config.toml
dataset = "synthesized solo parts of chorales (CocoChorales)"
time_shift_ms = 100
layers = 10
mixing = "cutmix"
optimizer = "cautious_adamw"
epochs = 91.1
Rows from block 2, named by matrix and row number. Each number is 128 + 24 x the weight over its row's rms, rounded and kept within 0 to 255. All counts start at 0. Numbers have three digits each. After the name is the row's rms in percent of the matrix's.
# pw2: conv module project (model.blocks.2.conv.pw2.weight, 192x192), inputs 0-191
pw2.67 097:140124086132131108086125135103129113105137109148140136134115132115101112096116179124136107161143137139175153162123121148130146104133118129143115158080145134127127154125162160090159125144119097110128130134106141129193104127091153158081131130169147119136128125124139123109136135138112097160110085190156163121158118129142100161098141086120108116141097124150113140147141110125197110130120113135113102125125204122161096129099118136154109116124096129165086134084099113128124126060136182155117092110140158129150123137134113148124115132151144109123109126124131088123172188114159116094
pw2.68 096:112094145122109122069115151170114111108141128131138139124120169092131073141124119156127094138099086146112126144119093116155137112107092159138113144078129127125147146113147140104149129139170131119118151117094133122166130134106145141131112103155119119130091130128136115148099147124131162182098116172153107098162135160145152143141091122118163142130150126157160130089131120156142098135201083138150139156169138136100143143134087134135168142136137091136126136111122112105122138093105231165147099146115107108146158154110111162133129131157144124107140129123115130160149179113160114117
pw2.69 089:135167124108119133144151148095163123132133154141117116155127134132136140115134131098156178103145143117133123102085127125141122150126136129095135119138076123146104119131129114119175102132112149180134154110153129090093170132151123105161145093122137182151191135129072154115113115127113136110155154095148161140116165122135155107129167162184103123105117142112175129123161141146138134182136111154099112138095133127131158157137091104080143126189096123123145106144108164166116143146110109113110108165132151151117149077100139128170152115103141154131122134148113133162132156191136118127
pw2.70 089:154109144109169123128101102157131150132138155162136159127121120119119119136113144121143111140125121167109167174141167132109138140114140127210129138127153126123173153109139122143104177105161135141105121138127121188151135117109142160070111128128150125104097106157138146106104154137131107171154121136096111123137117128130150148118100123083168147144162136127085122174119133127132121083111150066121107101128158132145121129125135165161092142111097191134090109147152140146109144123133113118160132060125146157141111135181120124084120128141131123167149137127157168140093168106127160118
pw2.71 096:154136132125127101114095161143133124098109111119066104150127154124170185102143114146112117126100098131158129140092123138113124137120167137101173124115119125127117135107149151115157120099141122094146147142167113103145110138137171106164128118122105137134091160102134102123093136107131112190150099125148156125144164128141158137137108101176120154132161135132173172092140161140158127135122115142158176142103162149125169166119103116127118144172138109128142111114109127153119134149128200196117108121103159109112159125107113144142095134097110154136135108110121113115124204158157152130
pw2.72 096:112118148119109103056131133143109106112139146139135145164140129117132085117123123161100096091128135138094085156115091152121096111123092172114090136095139118123121153088139153163182109110149132114074111116153126138153107098090143105133127119117117082115129120106126151127135150126137114169100097155091136115153145108123142094155095101124118130137136138131143098063127120137132126165118109158137138156179122148095108131128058137123138143112151090110116103099136127119111130118115158164132116122143113107095173134123156148140076131119096135118134133096119132134207185113139108119
pw2.73 112:172121159113162129168132136153100143163139155109191177150107112133145115155150140138126081163176151149144140123182145152155141095125138138146090131102139163153149139130113121155132159132139147123100130150124170167083141133130103157146136162155167146141173110140165146136158147132144122072128127174137124119152096113149128117139135166097148159156152132190128092187144096124144169108140134123089118173148133122144115136122130145156186137168146157128111118119158138144135127130103114136144125114152128139133146158171116099103131124166145158141141152138114167125150130150141122124
pw2.74 108:098115091133136105088118117119116117095151155106110140121151134158105099109128118151128108116100119129112115130106084145142096130101094134116122148102117103092104136111133132111134092130141098133117077109117106119175120088081153124059127144130147103153114104111140123113098137123116114173073108152119159145139164159098140120144134063105138133097126148142114143087134130152140109141127103131155112115141179146128126122082093129112105153110110090134121109106082105103136155082118203156108114122130137112163148115122144124108086128104135120135118135095125109135202167107136089107
pw2.75 099:163118156133174133118087124119144143148128076119132113099111086138146117118100134116130071142138128139150156148152125084116154123119137137161115129116133140128096111107111117111127143111129155100137195150139104175110127139125138103232115139105107146097090158135170135127185130161142186142157118112120104147166109124087136131159104111106120171117167117126124134152076122117106137094136139088163116131143114141089117124135123183154155109114153124135148133162143132125112148160142153118155149112132167111127117120152140115127115140176122127133138125155094132102094119128180136140
pw2.76 104:114134144140116146114105185122149136123130139104067087169143139124084162130152064144115165112134120126132127105092138128094102153125117145082155111149070109158112140124110157121160140080140161133114103130134150111144101170112109154060152136162124119123140153137114113155085127126085070138136151109113111118137164144150131132110109150163138122123144157129161128118125133116143119154135143163117129124134104148111146136211100102094139173147148122123156137127136133138135126142105123146131089112133097110124149086092109094158124129076096160149135127120122161118112153145113157150
pw2.77 094:172129132118127124118171135113133144114122162130158142099123092120138133114121174154128085142126164156152132171136098100100153115142142159193129138066150117111117127131118123099134146116135161136143135146104114196153148113139155117189123119077132156135079120117179156129142119132134151149120116091179144108194125117123125133116122157135170145143122113126097120135112123127137127081108146117161122087150138111141125093066148168136096085119171123133126123145146122120097100133153156123148106157146193142139106171141122157123119161131137133113143135142113110122147124087140140137
pw2.78 111:145149115132096118115115152130131143146097154130124118100109130131096117096179145117119155098128111109128172130121103121173135133123144118109098133132088144134123139125135124102150131161088120122173146163141136072162135099135126118214165147156085161167133146135132100082121085084125145144132126113183170154126159121147119131117134131137115129131118121133124141118106111159160106130157109181147129137103176123181161131124111143106092106147113112124133103100143148127105161130139169149110105140138191099150132104108135170167136123135133120132143132155136090122166151175166091142
pw2.79 102:116145109134113129138122165126149134130117132141064121113101148119153120105110107126149146112145130133127107146069115121123141140117119148126120092112111155127096102088115127106153159140122149099156168149152107097110128115153145079221117122102096136094091163092138110068122083127138144152190112082184126147126145135119137137120129104167100122122104087123120153124119142131143106105161148126162123120097121130151132122135125147126086110125120114123123118140126119100090179121157132105135139131140176125105118091080083166159100121128128105135133103151140085130111096138176103133
pw2.80 117:109107117107119112098120148136142103086114139108083100122131129120111087096127127161145109119106111147127113117104074130125123120106117146101127138112118090112112141097133119121119117108149141118108111133143113072160102093090164098157092123125105091147112161144118092096126128103098150197094089133116121146131151139113146110144109090127118124108146131103154166045113156167132115169131089122158117130152158152098072119107096120129104128105132091131109115105105109088133162091109172172112116104117117103124131136090133136124085093108135150125123134118126092127159165113137092098
pw2.81 102:126137128119139129129127101141113155101157152118179107143146150122128147156118130156111138120117139170118151132170160130135127135131124086166114111142102106144147158153111097143080153087156085148115111122135135147106131130146097178060119150170169127142169095149113135166130149099102082065115161129100155140070143135106114128134180128093163128117112154135119121157124113125133132145105123093106119141161132095115155134139134126123156137105115172097112099124117125140137112147129089090134127142107133120155112118196170079072120127104135117131122139118139134120146133114073124168
pw2.82 099:126148104135083136133129176127136137156074160141089111140151111145133138090156156135105103101115125114145132103086088122131147130135146134106111139132126148129106119124117125093172110147089142103159115169145107097122144105153130077185192145117085160119154134102147125090136087132163176118124108106178168131134121147121122107146107130174074124110105146131163160103134175137115108183095086139137095136103118129103121124134124138107099106130133114138165155119124144099131137125142159119091142168137141097123144093089102162170107133157126127117108121117112118135115138162158112144
pw2.83 117:153136133142153137135125121170134137115135133129161134143112142092136164164130146138138114159155109170115132126153134111123137097133128132185145133149149158148151118122121145127139160122153113158150170154092133135168119180134104141113139134124163158136117113146171144154151167142132102115150155164149137126147142108164132178142148157092173157130155123184148122170158124133152133119154145087123157142141102144130136133177132182148162183149141144118115156141136147143100100133120119121163093159128119191159090158161152113120164204132144123152134144106156135120132118132104168151
pw2.84 107:153142152125178131140137110128098139137160127127189184153124131119133140155149151105122124164130147136144159152195136158144140115163131144177117155122138142136158129148115123145136151121127135137129129170107167173133158144127116183109149136156132168142141105154143145136161137126154113077099143176134113110160091119155107159105134147086149135133143137174114111188150080138146131124163128102110099130148143112124086130146140155170142080141107151115119146115153137150116108106136121136144127154150127157152149176168125113089166189164148139126156132114139173133138140132117134143
pw2.85 090:081070110128126109104127150123106088103166086120143147131122130081112116155116112132150138127135084140050111126156152146090103116131113156095147185169118121096135103102112176128108122097146116151104150110125137110130135110092107146114094140111144124121122133145130119135154145137115116143139136138065075138113149094112153128149107128104149136116114128108107134090133083113142114135104139143112124144151100137119107095164110084144218121111136113116113156149108135111130113111085130190131126112167106125120135153105153109113127144109140123082124120083149122148144160129092099121
pw2.86 096:086122134134084141116108173145118110085093154125107146122159181133112140101159107165120125110132115130135104143107078128126106129111130153118106128098166128124096140113143126138184137122152148126061075145131133080158131149121167097142142138155108112135137128114140124122087121106127122171110116151107141132156147127136167090138115137153123155110144134137181131062137130161140082157125098207164123120122138125101122105132090129119112149136163108117143134115124139097122129146092195156095124120143128106102171112115144138149107121124134132116133149120105129112177185151131122146
pw2.87 094:167129126106116087088110139179115107098145165142133139174146182147123121134133121169120119130113120152113105149119105124160121131114126158153147167131152160099132161140156147154148112161157132115079114118161086134131103120117177150125096130161143146146163124098157168130159167113128135159102123175123142141152129130118144124152099117132167145114173172142154162089118157167137109158122104161141142127155176140143159126146099137136112150121111106122143130138130141102138115100143181162124129119153128137112185129151136106135121114108144172139164134095117130147188185149122104101
pw2.88 100:160139120150131154120112119087123144120108131139117074089100103137154087075153123137131127129117120116148116167097151102113147113123163141085149131122112096129092095102115119139121130101127148100184126143183100083098148101140128090202140129121081126124096171108139109124102104131150194164146119070140130133133141129110119122131130111162092130140102101116137155104110135137104176098136137086139110138098135120118130119101109150123129120111141142119115110180126141137133129184168146141136161116120158115129130072120106169139085107144115143157133105169120143128102121109158122122
pw2.89 101:160128110126104150120157131146150096144122142145155124130127149126161117114134165115136139134147086158137142144135115116181127122146121158143100142107147176167119108117122139129126122189131134134141200138113127081144161102142155118197114110107111151157163158163151159128165102137137169104135146138190142120106115141163098163154143151156128153138160114153110105141173128150162157102151162096152129136144134106171103124129157131142170099120102122146115144116123131129110115143109142116142119178158133131139117174110130169193152130151129151119140164140149127136111082164145131154
pw2.90 094:143120140113141126132126070113115153185106163142137125087138098148146148119091117125142149150112167117121134111165154119119130125123133090132125131142109135148144126130110095120069124128108083142182130124135137154111140127138110137047129111098182133129142128169091126123136129139118114113138163124113128147097116119113119153143144136135137093122130121100095137157108110132136138080091160114123135110087124112111148130142156128120105146107107160119142107146140111183135145111142056062111123117120145162148094099142112078089178124128140083155116102153153142134111059108118151116
pw2.91 096:105079154114090136102146132124145143123101114111112086131115118148126144116085106111134145120132127125105094145066145097079115155112133146108152085150154074132113130119114124133116125068143184099123136130147116102122127103110150095161102092110096053118099168147129083148101130133139116147161123092123083113110129130139122128136122123175120157117141099098151132086118167138118145114116142119140152101100094181102157123135121070105116157096152112110134144142155072110151135160130134134149146113110097112121126102113153151151115140129114113118145110139110128133072123090147150137
pw2.92 104:163102139148123153131145152116145158136134164144092101164151145124092158110159110159107142073140141107131129115073148137137114136136151117102168138150101090154124122143127138133129134097122180163139121123133138137140131167171134079120159138130131127142144135114133136138093106098078094146135146107147165143144145150160136112106172142172137137150125109146176169095156159129162149136164134166125171140092138123147169158151106160102128162137118134087116124141130200136125149142125104091171121132117165148113104103100130128162108144079107119164136122132130143152083151142105149132
pw2.93 081:113096152136077113108116165127142091103115139136104140143167160128112065122142088154132089054141120139129105108107112142099104140121110141075119086122114125129109132086117120160154137109130147110087119127135134092096135114149125131128142144154101140091153135112095115133083138115117137127085142142122153095104131105127133104147126144154119143110124142148153152072105134110126121161110129182151135145154102129107163147143083103108146136160100088124116142131118138092137088135105146138077138100152123104085192102132135136154063148114117139097110136131129121125182158128119103137
pw2.94 091:115132189123117164170120110131098145125147116124105094115142140121106133168106094109130162082128118114082106064154169139094115104130133114113166093200115124145124138140138089173105100103125144132082139152159137130069106151132138140100091122123143089091133139134071120159131123142093132080135116147088082133119103142126125096128136126123143134098131170111136106142115132087085136116109125123101147146100070109110139139170119105129160129132133127134146135132136130146139086151143085103140162113135105099099138136135124090139143127108102153119094125130121146124089097137120148147
pw2.95 109:037102119106079086096118141161101115087146110099141116137119142081097111145112116159142104090096104151105105119095113115127117120104095141103151132123129103099123125108116144133143108130164108148086138104110130045137099107112128125094079130127143096162134138129114119143115134126108111156100097140115156134160147121119145129138130089143121105081121112135142146055141148138125108139115093141119149137165110149119132139128098089128133156143139124146094104149117105067130119123102171182116122108127099081121158126119168147135116125114114142098120128112111122125173159102119145129
pw2.96 118:162163128159093121132107187114183136137122154147100109139115151127152139103183102138103138082143156114152162124063120131145114135127156124101134120133115128132101115116139141138154133123121179150144120131145140110147143123155161102142138132124097140137118160099145146100113103115139137147145161108175187120165111123139162117160128189194110142138127133155133107112143158144136136176163137182111126134099169135147166145128127114081106122166123105126155103138151167153141144140149153153136132142109139118134172103121112164184112106096127149129121117149145131115106159150171137154
pw2.97 093:082118116125127103107122090107114109115129101140133119087115115153128109151087160139123133140104104125124111131147150151082112138104124106141115109135176092110123148094134118139100122122116106122158090124103124115153108102150129142054083116098155064117094113153110120150111139153129122123143087110102116137118111137121080146134130091093153094120082149100101105167109122122147112087083145083130110091172099108093112097117151109147124129072110135140112119115138089128140127082121113094142134090117108122132095147141124113075167127133105129135134104081145110107117084126083115141
pw2.98 104:090094110095155125131150101108116120141150106125127129121140089132108091149092126138112103121107151147128117134173166113119138117121104102136114125116132122107127125107155085134076120114137107097130098129100109149093117118128121147080090122128160116112106119162142147128126142125095116113142091110064110150130117127108081103109107098091134105084068135086083133144088106114104118106096135073135115113170121106106120114075126107137143103098134172126081107150121134127119137119140101083112137080109125129124082120156094106084132131119101136131155100123153135114145134053108111152
pw2.99 092:137126121131102119083118160132122094098155120122143105136146121111103092128156138126125113132134137083141135157154093149150130143119100124129115132100103144128113143151143118136139145124099149125093069102118149108158109102091116137056158169152144116116174151117099123112138129102140120112052140167096144119160145131144126100111141113126118088156106163167111116118109120137111105176130093162116104142132230116148144128109090123101146119128100120138099150116091137121134148110109169176110119176133150137139137104132146133157117142085130109129144150104124143148176165138136109095
pw2.100 103:142122105125131148144155105115097113166113146139162177110137110146164105121115124150138134146160120091107134119141153131159147115143147130123110143107105180121133100139101105143105106169119105161120153124100114072062141105141099108186134114098126189146121106157127111109125130131134143087133113130156157133076102157152122127131135155128133117085098112139131121170123118107111132100120138102131102106105094110140118136106161129101139089123104152150113110108131167107134145136128066064090140152117149102163134120115142100065109151148140117137141125139121153119096067161151088136
pw2.101 096:134118126125125092072136129158151140104133129135091093115139132114095169123084103155134142140078081148128102141105109133094121139108110143126153157163111083123122143094158141087126099096143152109145117122163101157149102153091170149075126110132129118106086140125122115140105142117109115193119151145128155108158165116124117148118092107140163160127144123108131142074120153164156124135108109136175149118125153151112114142122087171114130137121112134111116110160086091111131146093105176147137121078102162138116123116148103149140120132099099128133142114098128100117113188094125157098
pw2.102 096:139107141105156099080098121150119134108147131109106116090133109111093118110099115129121089162130116134100125142107134104094105146105102143128153102135139086102118129104140118148093117077145123097126128159140124147153091126099132129070102112160135056091091138116111137162091121125102119141109156120099101110167147129088168114144120079091119146126103131115118141089089152146119108124092137132136105126158170127099119144138094142122129138089135138106120088160118116104106126117150121170133134039127126131119148118157121121100081107097122099130142138105115133133136172090155131082
pw2.103 092:193169116097131124122091106103126145166127124142116124093149119154133118099120110107096125102154166094143156086152110143133130118132150108107146116146101111094133095139127091154096144115099139125161099160150141124061130132147112154097118132116119136109163130138130139118116104126121110117138155088095142123070111116116126109141138168139083120104113115116134105151094124131116158098083152129118087138105121129109156113160152102127123107184112182155111114134133132163160156121171061118114175125091147147134105072133109101120139102138125142154128120163138139106083091150106130101
pw2.104 091:116120122083112129147115143092132112120145132153126115138125116127105083152133121132124148080132115084085108106147123167127096120124108100069123130191139133147149155185136115138115101129090105143117068082138142083097094110119087109085098157151138106122153101144104125127089139145133092073106110129087099147084112121104116118137158135135105125087112113111115100130135132102123145142089107127092110131119080110093137117129138104127110141127128140133126137114119144157172107132153093111127114133108091085096164117090161105135148119110139136154094101080128097149166110111102123110
pw2.105 095:125138153136116163139111110133116123107179121116160113169116120114090136162106111088109145110145132120130119097156152143121116134159124097102144156147106128124165108158122123176127138113127135148114132128104153114105130158127094171040127128157174117118175123166125141149133147140104078084117156154088118111106095130105101128136171152148128099144110124154141100187129116100113155144104137139118162132109092135139168122157118094118159125166117184138161142142133150182127087136121101124148166146136096145132143130141119078126176128127089124142090139126136134145100093144111151113
pw2.106 097:090120105128107137101165133086140113133112103125091112117127155112132128108144084119141184129114097120137123083123113121136129120135130089076138140157116164138123115101106153104091100135114137125164140110122130088122158123109122099125123138106105113171103158156095066095143086121117099122150109125138123152074137101139112101109132106193127066087085112103149123123144168106124135134138145151106167118112106130115102147122131113107103154112121107147133115107100130148107140107102108121146141130108107117088145094063172115128171104105140158118095109080112094106104095133156113137
pw2.107 106:167135112157161136098150147144167162105116174135081109163110144124128156096138124125103155129116161113115150159100101125118114128128157140135155137108108100140130138115126156087149126141127126126176125149167112111153115151141161120167143132137101153147128158110142118132118121086125108176161139090174173134138137119147148129105114138174137123123131094141183178130149149170172109134191143159126131142110183156134166141126093171103134154161124092119131111168122125110110132143159172148142109148128197152138132105083120150158116127117129116150162134146137118131101169141139143133
pw2.108 112:134157118119107145139126143090156106156086122110102115098115122130151149126118137116108119124124119109130114123092139106108146140132166154099119124115145138122087104105094129115127146136117140113177151147127092114102125121133178089214154110107084140122051167117123111095141123151161164148178084079150126138112149155130120143134114126146113157140146116115115131098106137113075132120153139131147135070128084150103113117119159140119088121095145089122141158132117084134120166155118137105157133107113153101121129118077131156152123111139096106116117104166121100109085091118161143152
pw2.109 082:175126129165150137142147138142119129138137115128108135165152175127103187132127142073105129166143105109124142122122095160138140141120129098161159100125132123127136124111135115127172169098108171128136143161158175162131141113112187137103126073149110106129109118140092145121152099112135109127110137158174114096132116125158108148148116089155102117188134116137165136123092114108120105161172133164085131170099176156120121161144136169144146136198119116126127132140128166124122148144116141142178108100140135147157131104144131110134131124099145121124148134130126154096108174137140154083
pw2.110 096:142151128136151136138130149116144098110112151136129148135132114133134096101148129110109122101147176087204149132115105154150134119163122100108080123106094139107104156166125114139157126168076154122152090136150166087102152085155112116132155145127126158141152133121107149102122071114141135117117142123158184155137125143117125091117165164172078098143124115114129111121123104131091132140128117140116109146118164108170149120067103116108122109134074113111127109094136173154176149127118124156099156171128143120136160101126133140146087108113130129126107140168129107133155152125161085122
pw2.111 094:130119112138094135121151133141145116145091147123083090130130132178156098084146142110121198132120107115099093139079159108106138155112136160082128108153146141143104091126112148102140127126128139118170161134104090081118114119124155076186144112098132111147110187108106097153136081131125156146177119080166126126109143134146136143121142131161125124138116111098136166089129149119116185121101181116111141135076155141150137119115120137117111113122118119131155137124141113128112165130128107128136152140105130113096118084117122128146141095153138117127154106165118113131076107161169089126
pw2.112 099:126155114149147144146149085134112158143155135136133134170127144119138173146122091106122130100161153105160117114146139150115131125169129072107157127150125123182150131161170109170106157126114155163129120127131150161153151146149113160060144122137165150151180086158099139101126118094112077150112176115123125134136118126156104122114170198132152128131138123141128114145146121119172159147134136152075151143082136153115155132125135165094176140159132172105128115115132147155134142116120076128141114143147152155142111111103136125138137159111144113124142147097138166108107119142110165108
pw2.113 094:091106095149146122117129117178112134102158138122154151141132145094120126160095168152153134140145137161103124106127125126149120118139072145161168132131154128130145134157132129141103089160163112130085156116104130139151137162121115131092084108128182128119138109135145139163126180121118099093094137176094098142098156114147141141115162137090169099102162138159143116129142111143159113113137141133114171137193090126179155165158092099147172160136120152127106111148116135111128114114106140099129127149161101101131138164130159108117139159120129117128105170075139107119151120157083141128
pw2.114 117:208154134131139127127139144141125147148150172147141133148138114130144116109205160120120138116175137114200162157109128136169146131135167150136149146095111151154140132141163110138140115170086154143143113152168141137114131121150155133113167139164141157158161123102160156101151122122148134156122149146184178107145126113144149121117123184145111127183152104177145128140113133129128138131174139152124126154111177136148133122143131154138096115145105144102132137141167163172146144142149147149130133135102154134148145119132105140137126136122156134170148149177151143136123173141163118136
pw2.115 112:156139134168138091118135153159122139091168127126145146130120170090105148143143124143126145134116121139128158144144133113162135107143126167180154166117136156135154116126109177126148106117146133153134142117107093152175144157101131157114118142159148139149179117150169114159119147118139094092096136176145146118202129128157129173119141146102199156185149121171160115127151128137159131129155128116117153139154148136157157134143110141128178121149096143155102120161130130123136092135127156123135121172145130162157144162174130125107138156118169142132119138110150142137159184112127156133
pw2.116 106:146109145131113121117139101141099147092148122121133165180155150108070166146117110132137142127145166173117137116142121135141113127115108110155166145137132121137131141134139135157125139114150123156111123129123156168176128140110133145043137094109127098119172079151163130155083134106110088154130135144101128116164090113132140111130150143113183077133147123126136156136149139162176146140145124145081133128079163136125123129154143100139142174157139146126137110158137156128111130164124107093152081116130107147127099153185165091098130160090144101158140125110133144127104150115098151105
pw2.117 111:109131113093115152140098127117132150152155109138122077131121117151140147129114093135121133097137148142083100100126151126085102131111160103098158121155135101168130114135112085162095104076123159132123098106148131114084122141114099129077095097112151076088126140134099125149115127120139109120121176075069100150100116116104147093155137140120098124135114146103121125120096118109079135136101125148123119148129074144101145124164120079111141147137130135140147144134147103125167124184159089117104171103136062112100125105136123111138126126109115137131148111152132135121066090138099118121
pw2.118 117:074121077109095120113136147116143109118104098134105096095132109137137123105110132109152153131126115094094100104061126135110146139101129154120120128172123120127105141113105134093126109116089115112154107096137085124131104113111152076175098110084100130123069140104122088103119115156140169148156109082111157137111153125080105103104128108166116126135110103082082161107144153138087117109102113114141116092109084132124141133110121108102095123059141082143142133135142108111130137128118149139133108106117128096104110103083097152157126113126129116126121118117137080137113083108139115111
pw2.119 103:097095116094121116148107149158114110155140085132144122110139100131144116134130123136113078168124081131104075103149128111086132164116140160115114111103162130104146145117115092111101114158117134105117112109100096116082086136109104141124114106138150090111087113119119125121158135158114135102115109123085099153107102160087107127142105109100084128123081149077092098119119133095059144099081122121137147113186096111117097133129160126151131104113146123128124141113120069107123132107127109140139158074114073081094133148156124100124127107159125130116114120129112139127133112101104124153
pw2.120 099:105084142147157092135107165159115100117157100094126123119123110104087133124112128134130080156128124131078116137114122123102133139071112173150136106122144079105113131121093157115121116114123147097106116124128122187151102124101161116125093073166137031118099098113130110114124131140103142139131092106109068138139140145124176114151101113130148144142151138123099139116083145146117089093096133099148136142136134163107147151143125082128107130077133118104138142133152103130134164118120151152132114100121117116133123118166142148125126121140113109089123114124093142093156104073131119092
pw2.121 091:154141163129098132176112181113148121203115141128088110137157143142137139106152104117081132131154130093147136119091143140134128142125183149094138124116125133169130110135130126140156172102096132133112144135161148122073132128146135117184149139135112140109148149125143131077141125130145155120134116092159164137127130122141150112121120164168077158157144111149175113116130131130108138122155155170114138117059127140124149139181154146128090150154133108142192109094146130159136143162135152164125127122091142128111148099090102150161120108120119122134140112136109136101090131175159154136
pw2.122 092:139108123140134165165138127095118138167082121091145089132125113140146149130152077094141142131156123098134123091114151120125136162111144100097117095158123142164149108156099124145138119130079146099154136160139140133109128127145097093148157142094128132068109127132082097095104095105164093079118148072151151128098095166115133118138154122140081128129123119103135137090149123117112137138155172143131127129099104130094145115101161121131099135113151149099141105121139134149158102191124089110094157133132118089126105079126110114120125085111118110113081100150140106111097098159138135159
pw2.123 103:124126119135173104132125141164124144114142148147135120168125131114090132172156117170120142123130170127122142118189155156135105128137132105126125129144147146142146128183105110156129121145131110146103109097106147107120136128118104181020110152152182142142181087141126163144118144093103073095091137194130158122124133139131109135110161162113161111111113118151127118167138128113164127155117114112094104135122154121141126130143126128133159144158095132106119107111098155108129111123102099106131110137163106130122153143162164085088160135092145141145123160138129135138163126148102114112
pw2.124 091:117118125117094120136133140152098120103103131142170129093154132127119100141115143128129113155135121131111126122143122100136131068200121141156124149107159147128149166089127153107116134167164132113111165101119109121121136138169120101203130111102127140134139144155149147146122136135141148127128076129129109146142081132139139145137123110108145142101152138132126114178161133090132125109147147083167159092148104089139107122097131110172153097099144114133090132117123156147099116177150153085154149160135132116086123188111133152102137138168138123104084147121119093147110092158144124199
pw2.125 097:131108132140136149107107088149156139099162116108173151126108135126113146138096152144139137133136125137136136157199147113128134157174108131173170149145175134123169106146124185143101153125140133136148166137081124136164121169140148140106119107105143123126123145161146156142109142158149131094126144139166098129153127157150130164119141141110208112138164140146097121163125126116173168099133157063101157121131106141116134120143161134148173109128101157130109137127152109148143130147124107111165140126141158157137077190172130133131155157134164101154138132118123118142099126138123160144
pw2.126 113:163157119138101120140121190111164140139122157129087112145137127136121146091148114125108130091121118109135132137074113121134107133143143137109139137107115117161119102137125150109158140118149155131153161134177108127141112134152172105208154140154085151144124149120145110129112129099145163172125148101157188126167173156171154118111109128161122134133167117139145164100137160135145126162175119161160130147114173149144179139145131125112126123156155113113153119136139154136124136165162163167135116157134177105102141120087131177161127132104118138138130124126163128138131177171150145144
pw2.127 102:088115102103130108105103150115117098130117126130109156147146137138102127134141145124121145144114149116119137114131092142172119143154095069078123148153111161134118126146141111135130121110135089126108082082113158079106103126093114134054127145162151116177188088125068130118137112118111084082076143144090109129079153135144107117119153111130087076111112139130122133121112112146108106174114099153109112137137133130107132144156111094133119141130092128138136155117123128112139122093125098147084093100118085102108133117139130064112141120108137144093113098095111140137144111152106115128
pw2.128 090:190153163140140118120128165139126104119105122092136137116144120141116116097147126097129105148118105143154115161149109115143135114133151164138109117092112104136120147085133120126162111127111150133091119137107143112108132118133146137163141134145079104126145111093137157123138097120156172131079149115160161137175101080122126127148123122113106164161159122166174116145148137129127114169138129148128099147130158160130110111148101148163087108139137092135120120109173104129103134123146170200117099120128109142090150150138118154136092100126110112152156156171105094136194207149144114136
pw2.129 113:185165131135151144114133125120144129121131111123131144094133137128154131122112146140123126150140146125143103143105155114126134123123162163152151108140164136120147130100144105143090153142124123101168158168163069185131131144167149108217166110109112123116066158143147137151118154146146171125157101100161137136104101130116137094155101104116153176145155130088113134144098125134124144111135151069158117114114084111097132108126148141161128115110188132116124132176160093131119126151145130097123165121157151153109118127141111135111118123150144111152151117184144103136082091110139136139
pw2.130 096:124109114123117115127096162120118120133156149141108117164142122132126107135136125129115105106130128108134115127137115162147098124139091099088111146121099108123119126117137121144164116144103132138101087108124176118094118108095105137050120148149129121119167067125094164109130106121104087101061108139128147141122131125132125075086162134122093095106137103159101091140125094131121138168131086175095088120150160136119145127133090099094112138138102119116134125130134141119153148099090124150104111148108080139141155152111100063138091118102136123118115145103132122107162209122101109130
pw2.131 100:110110178133126137160099131133117105184123093124147144105118094106130116129082121137126097131153142099092092116182109145105115147102113135134112099108149110107148125094100125160119131142107132090089121140123135119064166096130107132163100106105144111082127111125132130108124123142138136093124096122094082129098146131108134093163109108112076105111123146109102074125081120118088153092116129106135097087163097120101121123124162092125134130103109123118139145098159117122137134127121092118117175073135059114116146116166120089109111096147109135104130112143095139117125079114114122125
pw2.132 095:097106102099131138136140116132144132125132165110123088098144100135112143163122092132140137097135131161080099102146155133074135110098116107115147117132102114134107122133123107153128142099151134156101089111134133144098101122097103144044120135110143070113152134128087126134089137121127095106140173107065119153108124122074121140099149157116135098098075137091101096126118129126124116136049154108095129111156095144119137135139113104081110147121131142128133102133118117134102161115118085125103111079096088116144111115138142081111147134096113129138137100113115167129123130143091128159
pw2.133 094:115127160101137090089089113137122124125148133118138123148135111119105092124165096151104092091107153097111099124128096130113096088121112100107096113093121098079116130131156084166129123105132095117085088138155144166128097085089129137082102142169110105109124097125131122125096118098119115122101143135077127129138103120082105108121131134091091125143102137131103095110107127137126117156134119120114099101134141139112126140142130073106093138116148126114113103088150106115135113112134118152089121086114108139121127097149167078130071069110142119126138108133108138143176147072097112099
pw2.134 111:115116090129192125116137075139097126133132101138165160112119132118109064137079166125167116145147127139115105140191127128119144106113085103142084132089130110129122147117129112139111135168096104123123121112105134153155126076098132154106101142103139091147116110134145124081147141128115125128115080168116108140131123109101119148104137100086141135131126125115061122129120129121138121086104117087146127127176117104142098140090124117155093095072099141129074119101123112115107120114138114125126138112143156112141120166149145138084117105159143116093151113116151122114163137081144075119
pw2.135 096:143142098124119122093128146097112116106097140144098120111116085115148110091146143144116095125132136083136123126114079102122140131116093116104126118085130124136109130087157096085117125132111132078122108115145108154128136099127142110161146112135142132132047139122094090084127089101138158173100106096143133108128157137105186109112094075106080140151095133126095085067141138121111138131130124140132096134136142136102103122090136137143095099104109097109165113110151110115139148104112138118111127090122128114111131118128109155112051084123117087145142082141115132122145152095145125138
pw2.136 098:125158128131069144170135130098138133150124119129145129145167130140134157160152101111128168076164125120118145087110138147138083136136121096100135107169117140190106126159115121118127132128147121138127132101144156074109143111143122090136125127113133143124177147132094130116112135108126104115192182103122143120103110134113116112107149178168116119082126114148159132106136132105130130163114125161099140134083122155143134141148142096080106180163127119166152149125120132148130140171171079106119151181124102119135131113089143116157150142104107159145114128125121119149067087156107144124
pw2.137 087:136200112117135158196125130102143108162093109160107122127120088143136149119142121099095126138140147055122141097105135153125142142102165117092138101118092115154136115169123092156154152078080121110141090137179161153083155149138121105155148138118102138138131134115106121123133101121137136085129168085111124100118091125124115107151124137152087118146114158145148129126096108086115134121090128142122108151097134123072142116173126135099078109139096138148142156158123169176112136130135099120106144119132123149133111106102134095143153095103102125132107090131122134103100132144136138129
pw2.138 107:197173151134168122110125111116131163072150172125165136152132105113112144121145124132097122110134163141169161152121115149191114123127123099169137123087118119139121147113167089174136128127149180146110106136164167178151144154129120171070146111157144136128169131125158175146145136103142126140120170138121155121173116114159120123141137165109136114140127105170145152126099135149145117148161095140104123150098186132126138114119109155142136138171115132119134130128140160131133119148178116152154139149135167159131146139136125139157125156126154140146173166139126142151145171126138135121